From a checkpoint of a small self-supervised audio encoder (BEST-RQ): norm batchnorm, muon at rate 0.0076.
Rows from block 3 of a small self-supervised audio encoder (BEST-RQ), named by matrix and row number. Each number is 50 + 15 x the weight over its row's rms, rounded and kept within 0 to 99. All counts start at 0.
After each channel's rows are labels from the 100 clips, of 14848, where the channel reaches its highest value: "top examples" is what is common among them. Only what is clearly more common there than usual is listed. The data: short read English sentences (LibriTTS-R). In brackets: how many of the 100.
# conv: pointwise conv (model.blocks.3.conv.weight, 256x256x1), inputs 86-171

conv.129:39 53 40 49 44 62 56 37 62 32 36 52 53 38 61 52 31 35 26 68 69 39 00 30 34 46 24 48 50 53 58 52 55 19 32 50 11 70 68 60 44 39 46 38 34 39 53 59 64 84 50 73 67 52 61 69 70 28 51 40 42 44 48 25 53 31 66 48 44 63 43 47 51 88 41 50 52 26 28 47 49 68 64 49 54 33
top examples: voice: male (95)

conv.121:44 25 82 57 43 28 50 51 45 79 49 37 45 64 46 33 52 59 38 43 65 67 41 48 63 81 55 46 58 62 43 47 45 40 48 32 47 27 57 67 46 61 34 19 59 36 35 82 67 55 26 41 40 53 39 74 48 45 66 51 59 40 58 49 71 66 38 48 33 50 39 59 35 66 49 35 60 54 38 40 35 64 28 40 42 45
top examples: voice: male (79)

conv.232:44 32 64 47 45 57 41 32 63 51 50 50 58 45 54 41 42 38 33 59 34 79 67 60 55 41 38 30 38 48 56 44 23 51 52 34 61 66 57 38 35 43 51 80 54 55 61 64 60 63 49 42 43 39 51 45 42 62 53 60 35 38 53 33 50 35 52 35 30 54 51 55 66 42 81 85 37 43 36 82 72 25 65 50 43 54
top examples: voice: male (95)

conv.142:56 67 24 54 66 42 68 40 58 43 48 51 41 35 59 42 71 43 51 59 60 56 70 31 40 69 66 84 56 72 57 81 61 60 70 60 52 48 28 62 35 42 60 62 50 65 51 34 49 58 34 59 49 49 51 73 44 73 57 47 81 28 46 46 78 37 53 34 31 52 47 40 37 56 71 64 62 43 48 31 38 52 42 39 45 86
top examples: voice: male (93)

conv.164:47 51 62 61 53 44 51 33 46 59 23 35 43 45 37 90 53 42 44 49 56 62 39 23 23 57 71 60 79 54 49 54 54 18 65 60 36 34 60 53 61 21 62 38 30 56 55 44 60 44 60 27 66 55 39 63 50 70 47 70 64 61 70 56 33 45 90 37 48 39 76 54 68 46 27 25 64 47 44 53 65 21 42 57 55 71
top examples: voice: male (97)

conv.204:52 46 70 63 46 57 80 57 39 51 15 62 31 36 41 43 55 51 70 20 37 68 28 44 45 17 54 75 48 54 54 33 71 53 72 44 52 82 36 59 62 57 62 30 28 63 33 59 52 44 54 53 49 35 42 50 65 50 40 87 66 46 26 58 58 45 35 77 70 60 30 66 54 36 52 82 55 15 50 73 56 39 40 58 51 22
top examples: voice: male (85)

conv.43:57 85 47 79 32 40 52 64 30 63 58 34 30 34 59 25 70 23 30 44 26 78 53 46 42 38 53 66 56 43 58 63 58 59 61 49 58 47 49 36 66 52 36 77 49 45 50 69 59 39 16 45 71 48 38 46 39 23 33 29 35 50 47 38 20 39 28 53 32 58 53 43 32 62 40 41 18 48 52 58 58 47 27 30 55 44
top examples: voice: female (96)

conv.70:58 38 88 50 40 62 53 45 33 52 62 53 94 55 67 50 52 63 42 41 84 63 39 51 44 33 38 71 42 43 38 46 45 63 53 71 78 38 22 39 35 41 33 93 44 69 53 81 58 33 46 56 47 67 66 60 62 34 45 65 94 44 31 40 41 50 63 52 44 49 31 41 75 69 58 67 69 55 70 43 82 38 39 36 46 78
top examples: voice: female (94)

conv.123:42 78 49 47 96 43 45 52 61 34 49 46 41 70 52 48 56 79 44 55 52 62 40 20 53 60 42 45 36 44 56 63 54 46 42 44 10 47 63 31 48 67 34 44 29 35 70 40 59 73 41 21 44 44 45 66 49 49 56 49 46 46 60 54 70 58 54 57 56 39 26 21 66 36 33 37 53 42 65 50 38 67 64 48 51 54
top examples: voice: male (88)

conv.79:28 64 42 42 61 35 38 86 51 74 55 43 56 69 36 45 53 33 73 67 53 70 65 71 49 45 42 49 62 35 23 86 57 63 55 42 43 47 59 55 91 64 80 86 34 40 46 38 59 27 77 48 42 73 58 64 64 34 70 42 52 33 59 23 64 43 59 60 68 51 50 56 46 89 64 54 45 56 60 69 66 50 34 51 34 49
top examples: voice: male (95)

conv.183:49 48 43 46 76 57 86 88 44 41 77 44 53 58 44 43 55 38 62 46 47 54 27 63 58 62 46 69 38 62 52 70 99 51 47 62 60 41 73 76 52 65 44 50 36 25 58 38 32 53 69 77 45 63 68 36 22 60 57 40 81 52 61 49 31 35 48 70 36 39 55 44 49 45 44 55 75 29 42 32 39 45 47 73 65 38
top examples: voice: female (94)

conv.229:56 51 41 52 33 37 46 37 66 66 40 34 27 52 47 63 51 60 47 54 62 49 35 36 57 57 33 42 76 44 40 55 33 46 46 44 32 36 55 69 51 72 45 35 21 30 34 35 56 36 29 35 51 54 68 67 69 59 42 58 60 47 50 44 62 44 46 65 55 28 73 39 38 45 38 66 41 60 56 49 45 51 62 58 59 38
top examples: voice: male (72)

conv.198:18 40 32 42 46 55 53 52 52 42 45 71 20 31 88 52 30 41 60 33 58 52 59 44 52 14 21 44 39 64 31 43 36 54 68 27 42 48 59 60 77 46 47 17 38 39 79 38 65 46 54 66 30 66 49 57 52 31 26 20 34 53 52 44 49 62 62 42 71 29 30 44 52 38 44 52 58 25 58 54 36 65 59 33 50 32
top examples: voice: male (96)

conv.184:73 41 68 71 39 31 76 59 71 53 69 41 59 47 58 58 62 38 39 34 60 38 73 32 53 52 32 25 64 58 77 17 44 44 24 68 65 25 49 32 48 99 57 47 38 49 49 33 57 53 78 64 29 65 53 56 47 62 30 48 98 48 46 42 68 33 77 58 57 64 49 63 50 53 70 70 33 36 76 54 53 51 27 48 63 41
top examples: voice: male (97)

conv.243:48 42 43 53 59 61 78 58 64 52 56 46 52 60 53 44 71 39 28 28 32 45 38 32 58 55 63 77 51 62 55 42 24 67 63 38 40 60 61 63 74 61 44 50 52 55 51 32 28 54 27 48 57 82 25 47 43 59 34 73 21 32 54 51 33 29 38 56 24 51 39 61 30 56 50 47 89 43 28 53 51 44 34 47 46 36
top examples: voice: female (95)

conv.244:51 71 48 50 30 42 23 47 77 45 29 37 34 68 46 55 67 79 43 31 32 84 46 45 43 74 30 47 63 49 45 48 50 83 71 68 20 53 48 34 53 60 48 40 53 43 08 48 56 71 40 46 44 35 41 56 65 74 45 51 62 44 51 47 48 65 56 82 48 42 66 34 37 63 41 44 68 49 64 37 56 50 44 44 56 46
top examples: voice: male (85)

conv.21:60 71 34 47 43 52 82 52 51 78 42 28 50 30 55 53 76 47 76 81 43 39 66 68 47 51 44 72 64 52 48 64 57 73 33 42 38 52 56 54 83 32 47 62 42 34 32 40 37 60 20 57 54 40 58 51 65 45 51 36 28 48 44 22 65 42 63 41 46 42 34 73 36 79 90 45 48 64 49 37 50 60 53 60 50 44
top examples: voice: male (99)

conv.250:41 51 26 40 61 50 17 49 36 42 49 49 79 57 72 53 61 19 41 52 36 57 47 67 40 33 46 59 72 51 66 33 34 63 61 56 52 17 35 54 36 56 74 57 68 45 46 54 51 60 60 29 32 37 73 42 24 75 30 45 42 40 17 37 28 62 48 49 63 24 53 95 34 46 65 55 55 66 54 46 61 27 50 72 65 64
top examples: voice: female (99)

conv.51:52 56 44 41 47 57 52 33 35 61 51 13 58 53 57 83 63 45 65 46 39 72 51 61 79 55 46 37 28 42 54 43 28 75 50 50 75 67 60 52 34 44 39 69 59 50 38 36 50 52 34 66 49 38 64 40 25 65 43 56 54 48 42 38 48 67 51 54 46 44 81 36 37 36 80 39 54 10 62 45 43 71 48 36 61 71
top examples: voice: male (84)

conv.7:92 50 54 64 51 61 51 68 49 32 48 39 58 53 48 43 40 88 48 66 40 43 33 78 41 59 69 58 53 63 39 36 36 42 53 55 53 57 54 27 36 53 55 53 66 92 29 54 80 35 34 52 64 45 35 56 19 62 26 64 69 38 52 40 44 69 41 58 57 43 36 50 29 49 47 45 53 34 48 45 41 74 37 33 70 36
top examples: voice: male (75)

conv.203:35 48 30 41 51 61 51 30 58 49 67 40 74 49 49 52 41 50 88 60 48 47 25 10 58 64 33 62 86 52 64 48 59 41 63 53 29 28 54 54 26 50 31 63 41 48 63 46 30 39 59 46 41 31 56 30 51 33 54 42 61 43 90 46 45 82 55 64 40 52 66 50 24 73 59 38 59 32 34 55 44 43 52 49 51 70
top examples: voice: male (91)

conv.64:72 67 46 29 44 33 42 56 48 62 53 62 42 43 40 50 65 51 38 43 35 59 55 52 52 47 22 53 27 44 74 28 60 46 46 39 45 55 33 54 47 62 51 59 78 41 51 42 46 62 59 43 57 75 49 50 53 66 70 51 49 68 62 90 42 28 61 34 37 45 44 60 50 27 60 34 19 47 60 50 51 27 44 47 34 66
top examples: voice: male (91)

conv.213:57 53 93 53 42 43 33 56 37 50 57 74 49 28 45 59 43 57 34 45 65 71 57 68 43 49 44 69 33 09 52 44 81 32 31 49 37 48 48 49 65 37 35 56 39 41 16 37 61 50 57 47 44 31 45 30 31 50 25 70 32 45 24 49 27 45 49 88 52 47 57 52 47 44 61 59 32 71 48 47 54 39 38 99 57 73
top examples: voice: female (96)

conv.201:48 55 46 38 56 60 59 49 55 68 54 69 45 57 78 25 51 37 52 46 37 46 50 55 57 47 52 35 61 46 54 48 56 56 54 42 28 57 73 40 64 51 48 34 50 57 57 75 46 26 61 70 46 48 40 57 57 71 20 40 52 29 62 18 64 54 49 29 32 36 32 46 54 74 55 50 52 47 65 34 38 54 54 40 69 72
top examples: voice: male (88)

conv.118:54 44 25 75 24 43 39 63 56 60 40 45 59 38 34 37 57 38 60 58 56 62 54 16 24 70 43 31 41 98 40 45 53 38 56 50 53 75 34 55 40 78 61 46 57 69 20 37 62 48 44 67 56 18 68 46 34 50 31 55 44 34 44 28 28 58 55 59 45 83 31 66 42 34 54 31 59 55 52 50 26 51 43 69 63 19
top examples: voice: female (90)

conv.169:20 60 39 95 48 37 83 58 60 59 38 55 54 61 50 58 42 70 44 39 18 60 52 52 44 74 39 31 32 53 69 65 52 34 52 37 52 79 45 82 52 60 56 51 27 58 31 33 53 28 48 30 41 49 27 62 57 42 36 29 38 43 44 58 51 42 68 55 67 42 74 33 48 39 55 60 37 43 41 48 69 40 78 73 56 62
top examples: voice: female (97)

conv.30:46 42 64 43 65 32 35 34 59 46 58 27 51 49 45 39 43 54 72 30 46 64 57 26 60 40 31 46 45 60 38 55 40 29 46 37 46 32 36 73 40 34 32 55 71 31 67 39 79 65 48 24 78 73 43 52 37 50 39 50 34 59 65 55 39 30 53 50 40 66 24 52 64 77 64 41 56 46 55 74 49 47 44 62 43 25
top examples: voice: male (73)

conv.77:36 62 57 52 80 67 45 71 58 57 65 46 41 47 30 52 39 43 37 75 36 66 33 47 59 64 80 41 55 47 39 35 48 53 42 42 27 62 23 44 46 73 64 70 35 50 59 41 49 69 58 49 39 79 47 42 51 53 61 48 31 99 47 65 56 35 33 49 87 71 45 62 55 55 78 51 76 73 54 35 49 63 45 51 34 58
top examples: voice: female (92)

conv.23:18 56 45 80 39 57 43 35 58 49 23 64 68 55 47 48 41 32 34 64 32 36 62 37 56 43 19 68 48 53 24 56 58 53 44 68 65 40 34 68 40 71 50 44 96 13 51 58 28 32 47 50 48 62 39 54 23 40 49 48 59 64 58 27 46 53 57 69 20 53 41 52 57 31 42 37 25 52 53 55 52 40 64 33 47 60
top examples: voice: female (81)

conv.41:50 69 73 47 39 36 58 47 56 37 54 64 45 45 49 52 59 46 62 30 30 49 35 48 37 77 49 28 59 51 71 34 34 40 35 55 64 37 59 56 27 56 53 33 38 57 47 24 90 32 76 37 64 47 55 35 52 54 59 58 49 64 46 26 76 44 60 58 51 76 65 50 47 62 57 50 34 53 61 32 49 62 53 48 37 39
top examples: voice: female (84)

conv.122:19 48 52 73 43 36 40 25 55 66 52 75 56 69 38 60 31 84 60 53 26 61 38 56 58 70 53 62 29 45 46 45 48 49 43 40 73 39 52 26 45 42 72 71 45 37 61 64 72 59 72 51 29 51 57 79 42 49 75 65 53 58 56 44 63 50 57 12 62 49 48 56 59 26 46 52 38 59 28 72 37 40 26 46 32 73
top examples: voice: female (86)

conv.107:87 62 61 36 47 67 36 65 58 59 53 58 75 61 41 44 43 71 61 25 38 54 76 48 70 84 37 56 70 71 35 68 34 32 34 58 48 65 49 36 57 39 70 47 34 45 56 48 49 39 57 45 24 73 47 76 26 31 39 57 72 32 50 46 37 45 43 69 39 53 74 41 52 29 45 40 67 42 47 56 55 50 75 64 45 34
top examples: voice: male (90)

conv.45:65 67 72 30 41 47 59 58 32 41 51 34 48 63 81 47 22 53 26 48 17 58 26 35 45 70 63 49 46 52 43 45 69 67 29 14 51 62 78 64 24 54 51 46 67 50 87 47 30 41 54 46 51 59 49 44 63 50 55 56 63 55 77 63 22 64 32 39 47 68 45 55 45 55 53 46 52 60 41 46 58 54 49 63 34 54
top examples: voice: female (99)

conv.154:54 74 50 54 40 48 65 60 36 50 73 83 34 47 30 47 55 61 54 52 58 30 40 50 49 72 50 62 55 34 46 25 40 31 76 40 46 53 62 63 45 54 44 35 49 43 71 50 37 58 53 64 68 51 49 50 23 23 61 47 67 54 57 30 42 61 34 55 56 88 66 62 71 72 46 37 79 48 53 53 52 40 61 51 49 55
top examples: voice: female (94)

conv.178:31 42 81 44 59 64 38 75 40 23 45 31 67 49 60 52 61 24 53 38 61 59 48 39 55 36 68 51 58 40 52 53 32 77 32 75 36 54 59 39 46 45 74 00 19 43 49 38 46 75 64 63 44 50 74 39 65 48 67 88 93 42 70 87 25 27 71 51 45 61 67 48 25 41 55 55 47 34 53 44 60 30 57 60 40 48
top examples: voice: male (89)

conv.84:26 64 60 48 62 45 54 46 48 68 62 27 89 58 40 39 43 41 35 51 57 64 83 51 61 33 41 58 43 52 62 29 57 54 63 65 41 45 44 28 64 33 41 52 35 65 51 61 33 46 59 68 64 25 39 59 61 59 43 40 51 35 69 51 39 48 57 42 59 57 33 23 57 34 40 29 41 38 19 56 47 44 58 39 22 31
top examples: voice: female (89)

conv.132:50 71 45 70 31 14 45 55 57 32 23 48 76 51 43 55 82 65 55 51 60 36 30 53 45 17 43 41 69 57 57 48 39 64 60 46 39 61 60 52 42 35 40 82 68 58 42 48 34 53 20 48 55 35 50 53 50 22 37 53 24 33 63 73 38 55 55 37 53 39 85 48 53 84 44 60 78 43 48 48 35 85 41 74 64 81
top examples: voice: female (89)

conv.227:48 57 50 48 54 35 51 48 67 47 72 41 36 44 78 68 54 25 35 36 37 44 62 67 64 71 43 30 44 60 55 47 41 47 66 52 43 30 62 31 08 35 83 32 37 59 46 41 65 56 58 56 75 50 58 60 47 50 41 71 39 53 69 29 35 42 39 67 34 41 53 48 45 45 16 42 33 49 53 69 48 35 48 15 70 22
top examples: voice: female (82)

conv.28:48 45 43 61 61 26 15 67 64 53 54 46 51 37 74 58 57 37 53 53 49 43 38 47 31 55 52 66 48 74 30 61 43 56 46 61 80 86 58 66 40 68 39 53 64 76 64 41 71 55 54 83 39 81 50 35 44 73 31 79 40 52 45 30 53 70 48 73 14 65 48 49 63 51 45 60 50 75 54 30 56 47 51 57 29 59
top examples: voice: female (90)

conv.83:50 52 47 55 40 30 71 51 52 34 58 51 49 51 46 54 65 44 62 33 66 83 68 86 53 47 26 41 26 57 71 62 40 18 39 67 30 27 38 54 62 58 14 31 38 42 49 56 44 37 52 37 59 55 43 53 81 29 37 49 84 32 41 57 51 68 47 55 41 42 71 41 53 62 51 50 55 44 34 62 58 40 52 49 44 22
top examples: voice: male (79)

conv.146:36 65 68 52 56 40 43 49 64 65 49 68 23 40 49 61 26 36 43 79 66 52 54 55 29 45 57 44 37 51 63 37 52 14 62 56 63 52 42 48 81 29 63 43 62 46 29 60 31 29 64 44 48 65 47 44 61 46 41 43 50 52 66 36 33 56 50 63 39 31 36 52 39 35 49 42 62 39 37 64 38 59 56 42 33 45
top examples: voice: male (75)

conv.181:57 48 67 45 22 76 62 30 50 53 25 75 51 70 42 54 40 45 44 82 61 16 61 57 70 61 61 39 47 45 57 55 53 87 76 51 71 23 30 48 50 59 71 44 56 45 52 59 44 77 54 47 41 29 83 60 46 40 53 40 67 40 42 69 60 66 54 30 80 71 37 45 44 53 60 55 45 58 48 39 52 67 48 75 86 50
top examples: voice: male (84); the word "i" (59)

conv.135:55 33 60 53 23 45 37 41 38 72 27 51 39 55 44 37 74 64 91 43 46 50 41 50 31 29 65 53 47 18 40 39 83 36 29 42 47 34 21 58 41 27 53 33 49 44 35 53 27 57 54 35 42 52 52 52 67 45 24 53 68 50 57 63 45 39 66 72 40 34 34 46 74 45 39 21 21 76 66 61 48 48 60 52 71 28
top examples: voice: female (89)

conv.33:34 32 56 54 65 80 54 51 42 42 65 67 45 39 61 27 58 60 46 23 37 33 49 58 51 10 54 38 62 68 38 37 30 51 49 25 44 40 45 41 60 51 54 48 39 43 58 30 63 76 32 43 42 33 44 60 51 51 50 51 51 57 65 31 67 43 51 47 61 43 54 62 31 62 50 80 59 93 39 42 53 87 30 64 62 47
top examples: voice: male (81)

conv.108:49 29 43 58 52 42 78 47 53 44 73 43 40 60 42 30 25 70 32 48 56 69 47 58 56 31 26 55 55 53 62 34 31 32 24 64 47 60 33 27 66 62 58 52 36 61 26 53 66 70 54 58 27 65 46 56 62 31 52 08 48 41 46 34 43 59 60 54 60 71 66 65 29 99 40 46 51 65 55 54 62 47 37 54 40 58
top examples: voice: male (100)

conv.31:34 03 67 24 63 50 65 58 30 39 55 42 71 65 49 46 39 58 27 86 41 82 24 62 44 51 60 46 64 62 53 44 33 61 67 38 62 21 31 42 67 67 57 57 47 39 36 52 31 55 43 49 40 67 32 46 72 62 54 41 61 49 45 53 66 18 48 38 11 66 25 43 33 66 41 37 51 35 81 33 32 54 33 33 34 33
top examples: voice: male (99)

conv.185:54 78 68 53 40 44 54 54 50 76 56 27 67 35 40 41 74 59 67 49 41 45 58 98 57 55 56 30 50 41 65 48 46 36 65 42 66 64 60 45 60 57 47 39 46 47 56 29 53 27 44 35 25 56 44 23 41 55 58 50 32 60 41 33 62 33 67 42 70 78 40 36 43 26 52 33 36 45 69 54 55 32 34 53 52 43
top examples: voice: male (100)

conv.3:63 64 35 48 36 61 42 58 49 61 57 43 58 35 46 20 53 46 46 38 36 49 65 30 58 70 54 60 39 13 45 56 61 31 75 30 49 36 39 54 46 76 44 58 46 60 64 60 23 46 52 50 46 48 38 44 70 50 41 60 34 78 43 52 34 32 66 69 78 63 20 64 32 45 27 19 46 35 55 51 35 57 40 56 48 31
top examples: voice: male (80)

conv.86:56 51 42 34 58 52 12 67 48 31 48 61 49 58 62 36 48 58 41 57 84 35 54 32 35 54 12 13 79 61 44 71 43 28 81 58 33 38 48 49 32 40 68 50 46 52 25 46 58 51 41 46 25 68 32 62 50 41 49 52 54 38 49 50 47 60 27 46 40 60 57 24 25 38 41 37 64 36 54 53 31 37 35 43 22 50
top examples: voice: male (96)

conv.159:70 24 67 66 39 57 45 41 54 61 47 43 60 59 44 50 66 25 49 60 70 47 31 38 56 56 36 35 62 47 44 46 34 30 76 34 50 23 61 37 52 51 55 53 44 54 44 47 47 51 35 58 65 47 13 62 55 47 59 77 60 50 32 55 48 64 62 31 43 31 49 55 58 30 68 40 43 50 69 69 54 77 27 76 43 56
top examples: voice: male (100)

conv.78:93 82 52 49 43 47 44 62 74 38 39 64 72 30 45 35 39 42 58 33 75 40 88 54 18 80 35 35 36 16 45 50 62 37 36 65 62 76 43 51 50 44 24 58 36 48 34 47 34 40 35 61 38 61 73 19 71 68 51 55 44 43 62 37 39 48 35 64 38 27 43 74 47 57 45 45 69 46 41 53 74 58 33 41 41 61
top examples: voice: male (80)

conv.202:47 41 41 55 28 66 67 53 33 57 54 66 19 36 42 26 39 38 58 32 29 62 51 76 20 56 55 28 54 59 34 42 94 54 50 44 42 25 35 47 53 46 46 36 60 32 44 42 34 72 61 53 66 59 65 61 53 38 41 33 59 24 38 47 46 55 59 52 57 63 46 39 42 39 80 50 54 42 59 73 71 54 52 69 51 49
top examples: voice: female (94)

conv.238:74 60 38 54 67 63 62 67 48 55 48 61 42 49 63 29 50 55 60 49 45 58 72 35 64 37 39 38 81 50 36 48 63 61 87 36 56 37 20 52 90 38 33 84 54 84 29 48 59 62 70 37 61 80 33 40 61 47 32 72 40 50 44 68 77 64 53 42 32 44 40 44 38 45 34 46 76 36 57 38 32 48 70 44 32 62
top examples: voice: male (94)

conv.225:38 62 43 48 69 48 28 28 81 87 33 60 46 35 62 28 15 48 22 33 19 70 62 75 36 50 44 36 57 67 62 55 44 50 36 40 59 64 49 54 62 48 42 20 62 47 36 32 45 63 57 60 49 61 52 71 48 49 33 58 44 56 33 58 55 57 39 68 49 55 38 31 35 42 52 49 53 50 49 57 58 76 57 84 54 51
top examples: voice: female (89)

conv.58:41 84 53 35 43 51 36 36 62 38 56 76 35 61 59 99 75 54 62 69 69 49 53 46 39 29 66 66 40 46 64 39 60 79 74 28 41 50 63 34 52 64 59 41 49 35 08 17 62 89 38 49 61 51 51 22 50 50 44 50 27 54 75 49 72 39 45 47 72 51 42 58 45 36 26 48 47 44 69 92 51 61 43 48 36 41
top examples: voice: male (86)

conv.172:70 66 47 66 60 52 23 32 73 49 28 31 57 74 43 36 52 41 53 48 59 35 67 72 41 64 49 53 28 66 40 50 34 46 67 53 57 60 45 53 52 31 19 34 37 48 38 38 25 64 42 66 22 28 60 75 59 55 48 28 61 55 52 69 31 79 61 38 78 54 51 36 46 58 45 74 47 36 43 13 56 51 58 60 45 13
top examples: voice: male (73)

conv.194:59 50 39 50 30 37 59 34 58 39 62 46 50 47 80 48 21 81 44 23 64 32 50 55 49 53 61 38 46 04 42 25 52 46 53 48 00 71 42 32 37 44 55 45 44 52 61 73 64 51 60 46 33 56 66 61 52 46 58 49 91 48 68 52 64 55 37 56 50 35 61 52 52 42 71 37 79 38 63 75 58 46 39 53 44 47
top examples: voice: male (96)

conv.222:55 59 61 45 41 62 51 47 87 48 67 52 19 57 74 63 35 60 58 61 45 72 37 58 52 36 55 96 55 45 33 23 67 61 67 28 70 55 39 65 39 63 56 37 31 53 21 29 72 43 25 27 52 61 53 49 46 63 26 62 59 25 50 47 33 61 43 56 62 50 65 54 25 52 63 55 68 41 61 51 54 64 78 47 61 33
top examples: voice: male (90)

conv.133:50 74 62 22 40 41 52 50 46 54 49 36 29 71 58 62 73 38 48 81 43 34 67 31 56 44 45 57 57 49 50 55 72 36 32 49 42 44 58 42 42 53 56 76 46 53 70 57 44 65 37 40 53 25 46 64 17 70 51 60 49 35 47 62 57 56 68 58 52 33 55 26 71 75 38 37 39 50 38 51 68 95 55 64 30 38
top examples: voice: male (77)

conv.127:66 50 44 33 60 36 54 48 75 36 40 64 59 34 57 48 68 45 46 44 52 31 36 52 44 44 52 49 40 63 38 71 40 20 64 64 41 44 42 41 43 21 49 56 65 73 35 54 61 52 37 50 42 06 48 32 39 64 67 54 48 38 43 50 85 57 38 31 56 69 44 52 47 71 30 56 52 47 47 52 19 42 46 44 43 47
top examples: voice: female (88)

conv.237:43 48 45 38 39 36 45 45 35 46 39 70 37 40 47 26 52 25 41 39 41 35 40 48 47 52 24 49 61 28 26 67 36 58 37 50 56 43 35 61 39 60 53 59 55 59 36 67 37 33 21 41 51 73 84 26 55 46 49 76 59 35 57 65 40 46 65 56 49 35 47 44 65 28 53 65 42 54 43 48 24 51 43 61 84 45
top examples: the word "said" (35)