{
  "mask_prob": 0.08,
  "stem": "single",
  "lr_schedule": "cosine",
  "warmup_steps": 760
}
Rows from block 3 of a small self-supervised audio encoder (BEST-RQ), named by matrix and row number. Each number is 128 + 32 x the weight over its row's rms, rounded and kept within 0 to 255. All counts start at 0.
Before each channel's rows are labels from the 100 clips, of 14848, where the channel reaches its highest value: "responds to" is what is common among them; "loudest band" is the band of the loudest frequency at the time of the peak. Only what is clearly more common there than usual is listed. The data: short read English sentences (LibriTTS-R).
# conv: pointwise conv (model.blocks.3.conv.weight, 256x256x1), inputs 0-85

responds to: voice: female
loudest band: 250 to 500 Hz
conv.168 [192 158 146  99  95  99 161 152  91  92 171 115 134 158 150 177 126 149 115  79 166  91 155 159 119 105 160 116 152  96 167 143 143 110 118 136  66 134 121 136  86 186 120 156 113 163 139 115 145 140 101 123 138 162  90 177  98 105 124 165  82 116 137  68 145 116  95  97 150 150  87 135 134  70 140 157 114 156 112 130 159 116 139 174 110 140]

responds to: voice: female
loudest band: 250 to 500 Hz
conv.89 [131  94 142 174 137 105 157 127  90 161 112 106 101  89 132 110 100 107 116  95 159 102 146 171 132 161 147 166 106  77 140 131 104 117 143 117 105  98 166 127 177 147 147 155 123  92 233 151 103 112 119 185 166  79 109 152 122 151  93 188 116 153 103 156 122 126 137 112 105 146 172 107 173 110  92 108 133  89  64 108 166 141 153 114 124 111]

responds to: voice: male
loudest band: 500 to 1000 Hz
conv.83 [141  73  97 152 151 140 182 108  98  91 135 159 185  95 148  90 161 135 196 148 167 161 126 189 135 130 131 158 138 165 139  85 128 121 138  88  93 143  84 139 111 142  41  87 128 214 139  77 116 107 123  89 143 115 122 126 136 152 113 118  68 177 113 101 174 122 104 108 164 126 137 136  95 165 149 141 128 142 169 105 165 134  92 104 115 140]

responds to: voice: male
loudest band: 500 to 1000 Hz
conv.95 [173  90 141 124 174 131  81 110 147 193 135 139 102 148  94 132  93 120 163 224 144 197 110 181 107 167 135  82 151  53 161 120 101 112 171 109 151 131 103  64 107 151  77 107 118 207 101 128 152 126 154 125 130 103  76 126 140  92  67 128  72  98 117 202 118 106 138 203 110 146 123 150 170 145  89 128  99 133 109 103 200  99 180  80 153 142]

responds to: voice: male
loudest band: 250 to 500 Hz
conv.211 [136 139 116 132 114  99 101  52 139 120 106 131 156 178 143  80 111  90  88 106 111 118 103 149 106  95 132  80 166  57  48 192 135 148 113 142 117  51 103 105 137 159 162 150 110  88 127 150  99 136 163 181 126  95  75 111 162 214 185 195 144 110 151  58 127  88  94  97 108 142 127 184  99 129 167 108 152 198 131 224  80  76 107 109 119  93]

responds to: voice: female
loudest band: 4000 to 8000 Hz
conv.23 [ 96 115 103 122 118  92 123 172 124 154 109 135 138 124  89 152 123 121 173 119 112 123 116  83 107 112 105  98 132  83  48 107 143 157 133 230 161 113 143 147  87  97 165 101 144 111 142 118 127 160 164  91 140 103  99 175 135 190 138 154 113  60 164 141 139 146  88 108 113  71  99 157 119 156 171  88 112 121 151 127 146 134 130 112 223 143]

responds to: voice: female
loudest band: 250 to 500 Hz; 4000 to 8000 Hz
conv.210 [ 81 128 133 101 162 121 168 110  74 120 128  95 145 129 110 155  91 137 205 151  88 128 155 154 143 103  89 146 141 147 116 157  94 120  61  85 110 127 185 162 166 117 124 107 107 110 169 159 142 121 170 131  94 114 114 125 196 102 143 101  96  65 111 136 136 139 181 120 142 127 105 109 111 100 112  94 161  87 132  48 118 181 120  93  95  15]